config.toml
train_examples = 195000
cond_dim = 256
parallel_block = false
one_sided = false
adamw_weight_decay_other_params = 0.01
Rows from expert 11 of block 3, named by matrix and row number. Rows with one number belong to one neuron. Each number is 128 + 32 x the weight over its row's rms, rounded and kept within 0 to 255. All counts start at 0. Numbers have three digits each. After the name is the row's rms in percent of the matrix's.
# up: expert up (model.blocks.3.mlp.up, 32x80x160), inputs 0-79
# down: expert down (model.blocks.3.mlp.down, 32x160x80, transposed), outputs 0-79
up.19 082:167171084150152132086121201057152142088142133138206118129127120094138129140080106193142157120136153085109123151110125147185076128159130104091080071196186114126139184123141115139165121096123181143181124172123126162169150112151117133113131091
up.20 115:102119104167133089153133116169156147098098157096127165042099178085182130141182052180128115123126144100160130080078138076142153166108077115121128069144152142085128111098086063164164191139115119147084120146069109131162109122106129061122132178
up.21 098:156114130088134140077177160106154125118118139119149132153181179112114090126178146144125115113151157122137137173199128133135161116151134101157187171092114190203138100167104121095110124120151117161160178118156111099149103095150134086104129138
up.22 101:151163118110136124130056156060122166189122125121140080108152174092065156118165161134077176145134124161152119131093170192104116096085117115084086139074188168109147120136131149117150076151084107138115134091155175123126146128117144171167103125
up.23 115:130099157086136188128171115075108121176153110119093146095134138035084098131154094094110161112143108128133133201095130070151100110155166116140137135171158101105085171157116052124158104141133124163124157083151100154171166101141120167162073089
up.24 083:127147097123145119124172075137120081105154129102130132158106120078126135111188123113081138187121127157151147141112106129095147111082163121127123117130163196122137150175094186142063076158165115136101183123187143171142128085127123113129071074
up.25 084:095187084144126111089141096074141167157121136108123106105127073160163148108134178143158137117131095134100114110062145098085114200123117098132088147090208188174104075100163075154086116081131110054133157084177071110097093118109126115094174122
up.26 105:045135129150191127127125090121098167114131111159129139127139131148086137157123073142128117205088164141130139060127107172138126153154124157161119166052107161053112107170116185115145083095097076143125157151057102116100122168161123113123123079
up.27 096:093148180089130191134124102118086098140111132085164145123156106084113099107130053112100107083146190109137111107148095162165127216144137173194156108052089154111109118107101110172121127068125144142098137078152164111175122112115139095085130156
up.28 089:134150162115122130078108116173149141082133197081077098202135128098144098146107088118097126127141083117148081114121095165102126112082137112096110136141106168141172087152170164127107126156116094118119067052139144106096110101175116145192152129
up.29 081:160139148139132098075115189166055143071164119152141155106103189115088146146086163119127149100173127182136098167103146184098127140145149137163087099158130167154091064095175071162178173102068107152107129080073151130144116132176088123135068102
up.30 107:119173173085163201169160212134155158108154166095147089142138152102109137088138123111138111161158118092096113087143135105114131186173128105111144160080170202146171105087131068099118105082116124089077115109128114094104167124151119077154169072
up.31 107:121106113159171092151221181156106103127087155079145188144140100140166153115153187055176143128099113105094161150178132104176148103126104183123118089104123123128168110165144130171120147108136126076175074079146151109137085095159124130058140125
up.32 092:109160077147163095136099099124103192176197143165110110125144124102140130158085135110229106127115106102096100130113139127122100095145150089133182192124161170119119057103158133160157136126130101115132172111174098106162122142132217117126167118
up.33 106:064077175077178073158097140092082216138146153116138100172125156120045161086162105118104146104082124177134107114112098147159138147135134185172108117153157087077131137094160095097134146109157133168156107145109137112137176156195143123115149107
up.34 114:099128133167133146155127126169143100136121132155168149181126088095141107147096143103155096100103090089170135157156133091191133174175086103137142128105144127167155150107139124124138137100105115105099094114096126131098086137212180129112141134
up.35 126:100095107147112121139165082130150067152120125098127208121087113069124112190106106130136155129140124120071109171171126108131138107154152097108238147107083092190096129114125123083064187125100122145152138144115098124061060099202112132128128136
up.36 095:113129135131134175102139137127084146142108147173119109085137138119180135100146090083105120120074200162091142132092158186096195158094116160128139127072140098137118128124122137201088143092154111193125121162104103134141090066120152109110129168
up.37 107:136163099165118133117142207072140144147144111162146111147193134158102082139154129131107122117134117137111106142176175159126101056136122159158084169070119121128090140101106096109181143122089111113097118123146166104123142152181165130067066144
up.38 098:089134152153180007170149161145097167135154144120132166172170133139112124133147115132146137099100164088127152134113144135140123143155085144122149072102164104114120081110150092118107080138201138127104055142156150093195120112141098088120205155
up.39 107:110185110132148171129152095148115150144130129188168117142088140116064080168149155074100090137156107087115139081161152140066146146094115154199101239103100145120093100113144143144147101096121081160143152143162116063123112145089092084058131176
up.40 097:136166151112110072171124157146136050137132141127134141098144109165124129163139145145114128076098117140110109117081160149139066111147189091125126078143123177105186107144084172152128155162183191090109143112167098183112128128073196123090161161
up.41 080:107166175150057084179086113137082158125159129170146156115173086156109143153135093133130131118098177198162060129114134159155099132153162177111140175099103125077120136146093175073126158167074159074128092103133100147109065090128109058097153138
up.42 101:136048125114088150109084172171101128100115132161090094207094114167183110105098075119125143130132112140122093119049138145111114140078155120089161140149159144109137115074125142142110149198114153086143159157117141076038092103138113089129146146
up.43 099:150115124115123121168172145159116157172120139154104167109216149123159150188083122148089072119179074159124134124102169099081188164154106117135091096083143090094095101146132156151105205158093147085171109112159100130180169135099121146147085113
up.44 089:112188163168153083157117148132165102091138068106172115104116140092169136111097124093138132082120147148142060131155115131120127175161090086147137140100083088119116132077118092150173113195129129163182167189182158139143096087140125148155193149
up.45 107:084198156159154156146150137090086132122107154136142207207168142151123117157127141152121133111099129125062125132167081182132086134151118133119113161111074127160172126172085126097175117054100148112146158118179085049122082143174139095085159190
up.46 096:094153096167133105071126140126126110075109095145139175155104092177111135115121102176103111189089083101103096055163123050153115081127136090132127131106142119122089097168088123132133120066107149080137197083120110177043161120163120162185122105
up.47 091:145139129139071103111183107090087130119082088092124181049101147125152127108114104147166111117075147148080170155064103149136098128060142112112107119160122141097081198180162167115117139090121146112159129159130091162098090094113136169156083165
up.48 145:124114180120135127060156062125137113176068069092119149135145083159129159171128074132095112134142155143142152128079152093102116088157144114147157107130102103101119077111146066150108114103070120090124096120133145123109083181113149129111160123
up.49 080:134098129164127137120084120108154057138145127148108115173079185212174101092169126170155190061123135118157154121172079148099101115118130180124138130116131123105137058135097171161137151085107098086112116100172111132094168140115075157116098060
up.50 093:118184128141178096146190133116134170154138108104091157135125143080083092133204132119097116161130139118120143140205128133167140129149157120172161106074125167113142115135068111097136162125116117141150096116177109146122180112091127110062172160
up.51 080:109126109141115124187122113130071148121090177174137090099138102146164152110129108103166194156148154154110085112095136125122149135109125108111115150133125070077153111115117116088153098104107121114182091197147083058113152137103145161159121093
up.52 094:077080141118127117103143119116089129118141085163095124168167171058146109160133095127098078172152158216084130107164197141091207133140104102134156102136171122133165116100127117150084199119130119157117122154117119119162088162135172164137100113
up.53 119:071051156161147148093110098092185125164076176116170075160118127066073101166065130079132131148178118100114152171141116112188145130143103151076131152104185120166154155119170107131087123088082107116088144062101152096082090146177152114178158071
up.54 084:084109104080151120096096128151143147152139103079148131063099103091144142158147155092106191201098175160112125140138088058138124096104126092139020155162148137075113150097093139157115074114103142160098181121122090112111115189112135111116147135
up.55 112:125135114080117131150175162114124132124083060104108160102136119105129112071176065093148139122127140095106121150140124149179087038133129098143122149116132148100122159093101134183130150086102143049122108119162145131143146119162124118160106169
up.56 099:189205112141099067230102128158102165091124074112160127183126153060153183095111120139119101084188146119166104114141133154115104138153150086114101154114184144143159046124146104103134106113131093140155109090130175140117144104141173104137130100
down.19 091:069182115091150140136067096105161144101153165106099148124169115180173138134147082151087125120143156120162178148175092144092138143113089150194146129131148138120146150173124092074190082089121092140088173156108174132149152104128072084171081169
down.20 099:158147124089111188085102146077093039125138075116152095175097090150116138096086133102077144176108101105067165114169096153140113135121126108120067180109123151117108119100143221141138099106140099094132122160199166144112146151098112131119112093
down.21 097:170180112123088144171055123154141149181095130109103109108120128132135131180071120172092181181111176147178119104111110113075118124120109146075130139137122088109123127089129162104184152134102157123058112125156079136087166174135117138136121142
down.22 111:091112065104103164119122146139187163085126083151097099160187116173174081108164163141127159085133177155118126187041173108162109083099136148077086150150142130133106149081139097136132162099212145112119156141127161156196123133121100171102165146
down.23 149:141137095063124120162086132201115185064103117131173111105106161187168077069135149086180159164107083108094095128121120142127148090152115177116054117169134184132135137176107149147144111090132152075112117130147135105067215154126118121109155113
down.24 088:148074091118120166112137164148093155135130115096126099110198155180168124163134118067157119149200127038097118081147072082095125156131154130166055122109133169112073130141093090109145126145145089145172123128059139173114121152147116094103118086
down.25 082:082116133070088162093153165137067142174192139135104116157118119174120120144145120112125114095179082150144150118085154099112157110184154143089153161095157194072109085127113097152148144086129084106151124121142195099142113189132116118159130168
down.26 094:171115112134084137154110131111196094098103148076082126146135117058125113136135150162129147047118114131133163160135153133156060118165160119103169097185124170164221104126156119133073129156139187137116091123124093152131096045124154171145127143
down.27 089:082139098188156138125111137147092120120127113190074180122102124190109171129110128170100114153091128057135112112123108063113082149130154173144137096115161157086214164159120175094109098150091118162092100159110129160132067155116169107105119109
down.28 106:168158191082089133102165172109104102140169096102207153138139140154148109065174142103167131118117121145103102162125165142079130139132140120096165158137081125149119129148146112110119125057147164112099148201119136102152146136117065084118109163
down.29 094:130159128133157115154114126158216134131116113132132103088102065149152160160116135146114159210133182107112166134165138151069166079064081135117059170107133096150145169160123117117134161134174123138195112115104172108144099109120152081152143225
down.30 094:111085109127115163115066176145151117126096184131072143163186068171111121209158106149127171117176101166150137116108099082145116096119193127160074129131143086147090087148126082093160124168141134150097163128188127129117105158168077105133185150
down.31 098:174146121068136165108056097070162130087179127159181080146088088073070131143137108131125129153112151158183178115100135158127126118079139101176155154101147167115139125088111107134093158107195084169130124113071120176137051167058072136180150148
down.32 103:090152142071160131139109106157091145145115166096158134167141121123159090101093083172101063147140041139140139109004112143091107113075199077114139109124115102081114100114092118102105119114186109125171198086094116117151105159145166128143100173
down.33 093:137119098139097100101182139144165120127173149110149122126111134112153105098152155104137115151149173077075144146173188098117144121137123087072174129137089173152126115093126101148122198099141151123170147144125179138184091106036076106147103147
down.34 095:103137137155144155098110119111124150166162090118133081087153158160128152055127155151098183117143192155097139140112213146068117075123142101080117113160163079129085111143109124089117112049157143138151162173127182136167143119103097180131072155
down.35 096:167085092090122169102094191183157185106147145131136083169126086169179119101165157112135075081160103181146149184112181104104129127092069125155095149133124134135057115149124116130193122176199154180103138186128151143192135120031095130122129122
down.36 092:137152090089165090148116128100181149119134136139095114151124104080075126128160179169159115111107076076173101109199129132130118149155103124138150120104114140135146120153129154164147122151153128174165125093136126111102159162124112152126122104
down.37 097:146108154171127141127154128153069112129124100132164137167108094158147149109137129103138124131129115085115149142130144131077128216154097087130149080136146118122129071172164121211115122093163100121135126191121135168146174113061104099148161103
down.38 093:222094113112074162090114113141162129083121146073175118123126098117103138136116108125105152144143107205068164118167115128166113150082097093148120196153127119188119153132094106097115197091140087148096156095139113167158095111110163156097050117
down.39 096:123121137092164111124150161127128099098161063132077116169101145215097157127053176161129078122066157153110177105147152149108066096144146090085114091119112124124166164182148105156059071083142189085103126113146179160150130133117121139147121147
down.40 109:118204118140187154090182104127173123133167158146124197169092114126095094183177130150095122171143107096175097123166145152086125120167141133138130108063117179101152084151154185151128096102115101174147115111137180043140092139115076146131122125
down.41 089:114143114128154129096155133166149188149153163191181118060097126076107167170092085105150068169204123140144176117190099119132112149107142133187052155161084136104099142127166130120108152130119139077118113103086161122117125171142165096151102127
down.42 103:118099124099158125112156112101158102137113112149104134125197151131107115180110110156141096155125165124144141113166100072135096096105133159153124077137090149102111173178136133076173164104097143166037102187108149126169125075171122105078104079
down.43 109:080144160187120099107144104090123091105080154158189127130069033071100096100163162081085176132137091120170153136117120144152103106108175141102129201160181111130166168155088113062084088094131187172100139085115151144089080146144107085112151129
down.44 112:167126147099115180168111093100166115155119112137077108112152145179088135166092088105144118126083114132154150119074123126122145138114200107163116117110190140166108086114082101109075089067175101099094114130107127170126129155160116048175155142
down.45 102:091125110158132090062179110155183130137116102103157049091084095094095156110091122143077114157154164144144185112105178129147139137108135151090135147159207085119147106112148137135121112107145127187100140130090149120124098124048136156128089060
down.46 089:169100128123128211180101125148114106124122120099167138100158194157162129117126135060185095136143152153128157184144151175094110185128062153132128097184156125133122098092124129043157119199140123138108060094105130164159090097136083129094136178
down.47 095:131071094106092122133118178152111100094176193152095110177168098158138122141143173103130149152152123072173080098111054143202081076149157144150117106124142058136165100141133109121141109174074120126097181133146115116110143153182119101091166079
down.48 112:085176128148117097133109193155084150087164112118138109093146179157125201134136133175134110126096105102107125161156118154110136182123162134152159132122098116132104165157144172163093144143121158127125181130161154090134208088123131122169113164
down.49 088:177167146093186102117143132102136135131108053100146173120162207091110170129132115103150108185127114119136162116128146128125165139126132090135123204123125154168111138152103111204130117139098118120135072144053155159200179109104173150118101130
down.50 099:118118115130099147138112150159139120136119109128110167134123191154141140112120130135151127208128120117110076131068081071156129162115121118090115148139145077136110108188112106061188147177083168113124130134125091151103136180146133119140088111
down.51 085:123149142129185116075121134130114060141170153135105192164147170122120145116118117166119127109096066101168140157157087147118168065182125156134120104102105202151102148190113148118110103112078134093124145131125199162167150115203138085070120140
down.52 101:188201162093156098104161128125192114147119191124104149104134140136135156086160097110131128124140113115165139178141098174162147099187165127101162111104046143095097099164145083174160056104119124134148106130156154093154188126092129150149137123
down.53 092:160185100155125106116190094165134134062167121138123156151081120128132163093174103110143102110148083114160144067138151109112163112089138092136142088146070143047075104127084180089151107144186154099194071144139084122158129103077098080108110122
down.54 095:130091114204089051084145130098124099167111142126192123176134117129097160114086206120122183132147102076111132176166161189175143122115119143058134162124098134116080125125098104165139159130173106104180092189140190153114196144107131115143127153
down.55 113:153126162215131093071115074138122118087127179087172110132112093098075142179126146161071134114140121150080158106136153125144131152146093152112164204150140113117136081154132114157167119111158120189103196153092130139132116148105153180130113098
down.56 107:128160106097102125133074113157095040181123132100034111099173182179154139131172175134128142123106154106122081111125090151175162074166126087149125138150103114184159095095103139106090150155065079111178115111150148104124165177164139151113167081