config.toml
train_examples = 195000
image_size = 32
parallel_block = false
layers = 12
batch_size = 384
weight_decay = 0.1
Rows from block 5 of a small class-conditioned image diffusion model, named by matrix and row number. Rows with one number within an expert belong to one neuron, the router's apart. Each number is 128 + 32 x the weight over its row's rms, rounded and kept within 0 to 255. All counts start at 0. Numbers have three digits each.
Before each expert's rows are labels from the 100 images, of 14848 (inputs lightly noised), where the router gives the expert most weight on average: "place" is the part of the image that holds the peak. Only what is clearly more common there than usual is listed. The data: photos of arthropod specimens (BIOSCAN-5M).
# router: router (model.blocks.5.mlp.router.weight, 32x160, trained with AdamW), inputs 0-79
# up: expert up (model.blocks.5.mlp.up, 32x80x160), inputs 0-79
# down: expert down (model.blocks.5.mlp.down, 32x160x80, transposed), outputs 0-79

# expert 3
place: middle left
router.3:108129140135144136083140154212121135153152079136166135119140151140069094129177141147149116136073118148115096095135172103117159119115113099091096105115178107094139111102165113098119072095163189122125166125089111151137097231188116129165163167
up.11:152124135082108093143108144147068116111069108121199139109119116102161128105167119133121143161161126132100141175112107143099127110106123101013140121130227144188157134147141103134150139039137153121069100075151117119066114164137109085174197154
down.11:083165094159089193113141096151087156086098111154085103117121094131103134099153142117104153167109170171185093138112173112172111120075090115176123159106160156080080114087162131088163108131097128098096151098075167106111139149112145134161124133
up.12:107130094140075223167130123159191151108141145073131098146116166113161158144129141090167063122152075093159113109101124171100128149144187144072149111126111161090177129129148122120139150093151150131153101149158112158026128101161132203145131134
down.12:153136101123132136128142201115124100192128151145100131103155154127129062162143139136121108118163135085156127183138087161146081118134136116143149100151099164157134157130131131181119118147135158113158153114101101115161132146129132135084140145
up.13:170067155153103113179043131126121163100107150163136147131094147078079116123107154092097142099093163176155100095102098159104148155058113155166118170129095102081167104115152127145135148132125085135109171140126178125145144111154131098186190161
down.13:136121139136126112057179155162177107136083135086088088142130072112157137055079106139085099155137132185082143138113164181124087188129190138126100149159107066152106163167109086173122117123115126144111167137129180132121088146129145120076117130
up.14:099059161114133123147116132160081109144091109102081186148090141065117116162133077126150111138076138192124134154110131124140081122112114116113134151129102079146173106068067117115141202065103104126149138112113107132078131195163126126136145135
down.14:140100148133117155089157109127153127194160070147116130126173129140122108084128184119106154127109148158092131207163157170100146144119082107136125131170186179181136096002135190127140138148175092155150095183121160184148151098165141139099145087
up.15:128079155096148161134163113139146093148132169141091177061103096132166149082083138122130068129093142128110113136133134190131114137106106116123145188116080114158155121111094097077121143193077109162134098098126041122114113104108168073155083046
down.15:155142133114095117135090074141129168128121035143092154190153155072093098163148104125125126196177102174117086119071114125173071119109132088157143118095119183096119130112098113141126108084168172130163156113097110174142124143091149180063127144
up.16:094094117140150129114171106123139137117186099087214113167106141110183122108128098150095086133124118095183118098123139152125142153185130128145146145144168156140184129101130102102101099053108127099115132095076106092156167135127147157174107169
down.16:140147147082129079109072162125089130109117117167101112116109084148096149165119161125157164165167123133114077132086093069155122100105121106116095156111081118117134192207116119114202128083129115153106102077166113089132076105088147119103181126
up.17:078110090185105088120136088113117123153186112140109184127114117065096108137142162162160184130070108140160143112158150139125195098091125136133127179176133103156131134124175104142128144102150109090150127126044118161195138112176126107135094128
down.17:108155148080108155143117160048142157116207131181109068102156136188161144084160117085098133144120118084105115112109117103105119197141121090094124127145056183103149130151118105122086158152141120169084149146085083061132142116170145148118145134
up.18:129080136142116211179101130079134151130057109090153120141213145138126202161133074193094124127148151133110095109150144123128082075112133134117085119166129120124144103141074111139132148067163164125083098076142143167071150118145166131091086065
down.18:172112127152110108128158131153079123147182054151140061179150096057138063156151134134119145095059170133184147127102112128168136096142124169069168080104138120142140084098152108140115127111181133149152156098176127090106067136093146172108190169
up.19:123085074136152163139155074151122099109140219111145136124165116124056178078153138155087156126123136204142141137104168157083103135112139177100176153109116162134127124116134181154117140156153124099131082133103142131128085124146151117178136137
down.19:128137176126140108070127143081117116115101130119059107141180145110151079148147102097127117136126141118145125129182081082138186120202146104107091105111104053181134133153115122074187139119128100069084150175177149162176155117159097160079112131
up.20:166142139110093093084132150087067082120139059130105166152134149077097130159081089129139121159200190079122141195127148140140110097138136089131097090140169178132145118049105139110139103133141158168161103136091124150062098180139125143167151076
down.20:068223131101162132191165142129129077124096115137136156155135128111105142103113104153107194131064110120145148146168059071174096069164094113129077154113171098099085145089141108149106171115135153071080110150082154097111104127140181094135161127
up.21:094075112163163113077185129098125085058177134109094139105108185173137107129128104126069084083144100141138137136108122132151109097146129104128162103120136136172135110169117114185101128096083121089092073102115135110170146116163127101080092125
down.21:132138147143106114138113139061133180175157148100079174077125112114129137087173056126136158180133135060059097146151202159158121115141176195186142149115127136148143105101163154112113148176149095162121153108140101118142118102119123127138153064
up.22:134178135124152148107138075156207105124133088063087109102132110195132086154160117109155147121086202126131109117152117161162159100144132171127117115082096097089112181125148096101178116149110094145084058126114185145101151169139118163123116092
down.22:131094146149124146094200126113116077112147149110114164069154120165140091155220154147115142109089136070104099075171125127077163072183162117144100074126123146094127118078190157126117186127095128164070162173135171179071157116074164117177172099

# expert 13
place: bottom left
router.13:161177104156091055153148098166125172084150141142123098103098101079082126149129094185135138091135134116134101159084141127148128132105127122178136106125110167120128089159072161094151132138120128128150128175075137081109136176132136110139125099
up.11:130074152107127126082130130112091123110130175167100105086192105156163095105160182080133142150150138195178169164091155097162131140097113150155144147106087108157119127126142099166135135099131094116141137128154159175159081104160082101174073175
down.11:123149102068145078099158061107150135161196128168158134164129086115100152111097102170070132166132113109088178117112121143113095120119157131113123180135075148115136154128128142045110118203172071115073101124105145116087192089109133168178130101
up.12:093071097093188144108119126171099070131151103130095101120167155157102078125168169119141110189093107147120144093077109128091105168112114089186105170136104103190083097202171085188126120139147181138138158121170151100146100096160110104168102115
down.12:123135096108160119145137146121084127116100094093091142154127190120180184172110121121164124082107086125172065131156133138109128142129159193132153074093159169096138134105138140130160098167149162122138134158140108122103132120107166127124175073
up.13:147076121147078143087124135094119101152158125121107137141154148172146132118110224143099065155121101157117105136127151092110175125172133094212133125086157097198129114125114134125144119041131108175103158126112085086150078066100115161147155164
down.13:139156122114166107117156074162128174128101159102120158109131074138065157117148075174188180178132103077073119129124114164173152092114148130066067138138134183080142147160138126156125082179146142143131104151135182158122173134103129114092131057
up.14:116139165145146117128172095117168091122137132135078063110080118171114139115154134122138133097136141092170159117150105182121056211136100166071129187143076135120144154088131136157124125140060130144151124127148144116124206129147080098145170162
down.14:148129080094138112077166090091138102152116123107142120109191100107135127156099086130172102156130089102167156101173119130140170133125139055148126093131126138156086120121155099162086109128216156148100146118150096132100181129110127130173165118
up.15:124124133139111166161096104175095127132046122106087123132116134118096162090092162107136125117099154155130120086137161178108110182162164139104061148066138177131118155108165125111123100123124042115170134117114154137100145135155140111093160105
down.15:130113096089120098201099150078157168133152118065158099130126176156147067110130105126138147141052172069169100143086150084158114062100147131170152094139113114129053167110096118143171189164124140132155163163118103096115119207131071161104087128
up.16:076137090179123115222180137148095108128127179163073081172113114166121112133182143115135157075148103157109126169074135195160106105099112121130163075103092118130101130138143180091087085160167153173102111129144150189159176124168162137122113099
down.16:105144147114109183056148142105117107101137088150147170150147179157117153102092092119111068121142170106195162091150092130157086164105196114126076079120074156139123158083065107181121142165101115133137112136112180126134126129130100102081125128
up.17:107058122164162173166088101175114178192154089139151093104102134102131132107113071148117120149153098076142154127130099133059139056116150160144094223132132165195074122158187080147092131147119133066089114090147193148091087169133169062177141106
down.17:147128148151115103111162121157060062114089102114116154173114164149181092141157149166070096094136160081125169134116128150152151129095129051137060146098127144140123089114137105098114121120138067108199170083132151160096140148165127173130139148
up.18:100142158152129091116124180114187142113127212081187118160124078071136110186131098169095173167128144138069114134199103120183097103170064136119139103120137045136128110109143147127148162133096152115130171083127146097091112123132183078093102146
down.18:064114139166083146100135169136087091090066169109162096126180042153161079099121153135123140129190137135157188165134105128117127165134133150166108137093117098090143159116160154130113150123102148104116165122058146096161161151077201138155116104
up.19:082146141148077185114103142112112097155164084087141126126118145125083119201116168130154081156098153113103059115095117126180195105112135113175152156078109143129140107141143157140199175103195121141165184125124088084140097129162118148083098113
down.19:090148180127097134145126153100144074082129095067099147113099117131097106163156185091161138139074200099150146159110080075130122103144115124138109115154218128090128088119165110193134172096109089122169132099082140117139166114152101131156090106
up.20:163120117124177156107147107143076130174129162135083148149098155113064136128134100118153100162112101131069176106118145114147137104122103128031088132200071137124145107064132114132126155130167142175148113127093041149084126111183122137124150153
down.20:189152145133169131127080088127133127130173149142071124122219166135109092117144134098086140130141115121152047089120122193144165103138110136157137140139192117114146139214150137091089093114131127128048095099170123112121137130125134086067119129
up.21:176117119093186138117077129102177087162135137117084134107113102168110114120161090168100109087152105104112153107060126194121131150107110193157079119105158115107141130111139132118121136163106136083092131180150069166163129101134100096174147141
down.21:165104123156079079121115085128077113134153102150157095149172075114107125130107078155141088118110107133080105102080134147151133168160095151100131161084129151046165149138129147076147119134183141111151107118128172124078158105116130157182145043
up.22:076133157120085138136097138123090109126140138091158128115057074093100137098138169130129157106115103109104169112148145134173196054145127072120199082115119137159145139128131139100171132166155085131152175049110160130086127164172145123054118099
down.22:070090129167074168114086229122190093136137154088147147106135151113102125116070156105112148054120196147156192129132095127105074116148115068154105113164128101088085120186142123170122214116096117132182145116067096129132111139109110129135106128

# expert 18
place: top left; middle left
router.18:132129092108193115117126143171105149150120165126121118171066118132153166106142172175148111150124096069141122090076192084145054129146119148106138181130059109173095142197071147121075172142172104171054150159117167162191120101099112196091125086
up.11:101136076119205114108125103107117123158154199200118125067119135095138137197065120146091201180105125145097135186138179097118118146130164074124150088115142134080084084138134094161121119116123136154146131131143047136122100173115130100198079167
down.11:111182128080151175174129148126076107089102170155123144127096156092121184130147160093080099126117094102139134168097100176162163151128092137101132138105091154172084175137113078146177094173114094137181096130174122110109114183131150135109121176
up.12:125113139092174078149138164149115136105102112118158118133152146138092167181125123132129123110077176145136085175188142113172131106127140141085133181121187150122127116139159103177075117127102116097091067096115120113143135161112128116141173155
down.12:152148187156063155154102083118124128103112094145132135087057079166177109107107120170101150172151112161158144088168176112130125106119122127182121103192077088149155133113141121133091089135169147150100097185151124114115133148137109127085084166
up.13:122076139128118111123111107138125189125085135111147153130111077060142117114098179119146076135152121139121129097123105122167188108159119103179131145180120061089100130104189092167084064142108125154082172083131138096128183124123188063094132138
down.13:135161069096158071061129120157091061152147146045099086075125139140142153145134110152155147100163117104101181155137133138081151165101100170121124120165154098138072156096123164114120107174127123093124106194126177145096145111132176099215094147
up.14:139087112155149159128112113113138108119178227117117145079061113150132165095106118137192134191136091110152104119126183040113123154141117112116180134144171109124162155145165138167125177129148128141115110146179108110210133125106218168089141152
down.14:151092132127153111141159133092073162134153072092050188134140181157150087159148096118081101117112135150121127112134077152123076096125116162124125133125104078101124121082123087142146116183125097120096176147209139173153150146138100041190119130
up.15:082118203105126101114101048070163113117103138156110119090093173118162107125090143112135144144091114071126124113166091103186112119149127140156105135118093130099091119108154183176139159106131133143105085181085067126127120124155099085162149122
down.15:105131152103134156115107111064124109129118166134104113131155092063167124164148122134117099080165114086099181165149112146113094158162176161168176128107135164162185175187149148112149106132071145103096141074130139145184126109144082174200092131
up.16:127136143153085127085114119180097142127059095148154141108098134105074134137137122082168124096108184078090094167118129123144181055170109131134154143100120142108138099184160159146141093055162127104228154153107120118086145169178127148129193155
down.16:101114122151091126121113175113156095134129110146177131101102120169123096141154172111161157093099164143149189128159046070098046105164110042115148172202191146130113103145118140170134144135158127109172124143086118097146141131167084168139101069
up.17:084133117150112143150090086140125111119091119108173069160148118128090092126124158130149062140102124133101135091172131108126190176106127104110139092175106117084137107054153096169094180095090176150115105113145081081154161180113089088108169078
down.17:135053184178120124153127145199159120130157169158108160102103146068149145199140109128100138117126153134121129150076138156118113052156113128144109110131113137171083145175086115104154126120156156133128138146146087041170069179146123103129104127
up.18:144131120173158078140115141111088128121109158082121161082147117114121163175116098109111094131111070102135117163131161129165141101180099114131138098109122176120088060115135151148114108080183105144099149167119107120150106128075110100137131156
down.18:084151085121143152161082131112088122156126090141078101178109172140150046166108161126155156100124145124147116102115094148107119159144111137165193180173105137090142162062164170170139164115092135133102179122145160125119149200128151121061087189
up.19:151163112166130085155089102114132116091132114129184097142105101103105145120130115181113122137147114181148155133161133099186193092155114126162180090163086126163157125131071095082150133144105148164117115084078124168113134151130103115085092126
down.19:126184164105134149139122090135129128158105132206164201103193141120097129153111133121153159092155114142081098117139128147096141154170128164141070194132057114131123132195113135147109141145106058100105141098094179185142125069155098146085149144
up.20:207127156128092102121113105157177094119153174117104142185165127145134094117123072122053072087148087077152159123102194129100196150197132147157159136125124075116097217136105112110135114070118131093131178084092137130112103138103135162127093170
down.20:115191113155151153135100108117150129091056177134092049129117108107130120154123134160166145115173180124108130123088137219150136128090142103098109175145119144125151087133082129166160115176119113133123093160148156086150150149105164068130117119
up.21:121137124167131130123159134136093117093171090136149180115091118185169127112153162116152091121113091089047123119092113145163076113127123088129159117149091121098075096134140150073084092182151133111109090106187154140195226061150133131188114116
down.21:178160124127124156135164142136124113141149092069062119130129233198100156103116118129164127160143122113195129084190093166162150182093164152133102108110146090132134132088094116135141147151123114093060135179142094129093064144076162092111100114
up.22:126153135101130072182091135135123086132078123148151075174145173145098054073126133116164144191098082121156182121152167138100126081107084099145154070155152064092132185048143100180143120105113198137173107100160137118164140135194100062139118116
down.22:087069114092088113100094104144117149082146132154092154147090142105083178144118137109155106129175148111139122161161109132140130129069150113109083166123122166179124118182101167177195100161133160102097150086100091148138116156093081137122124099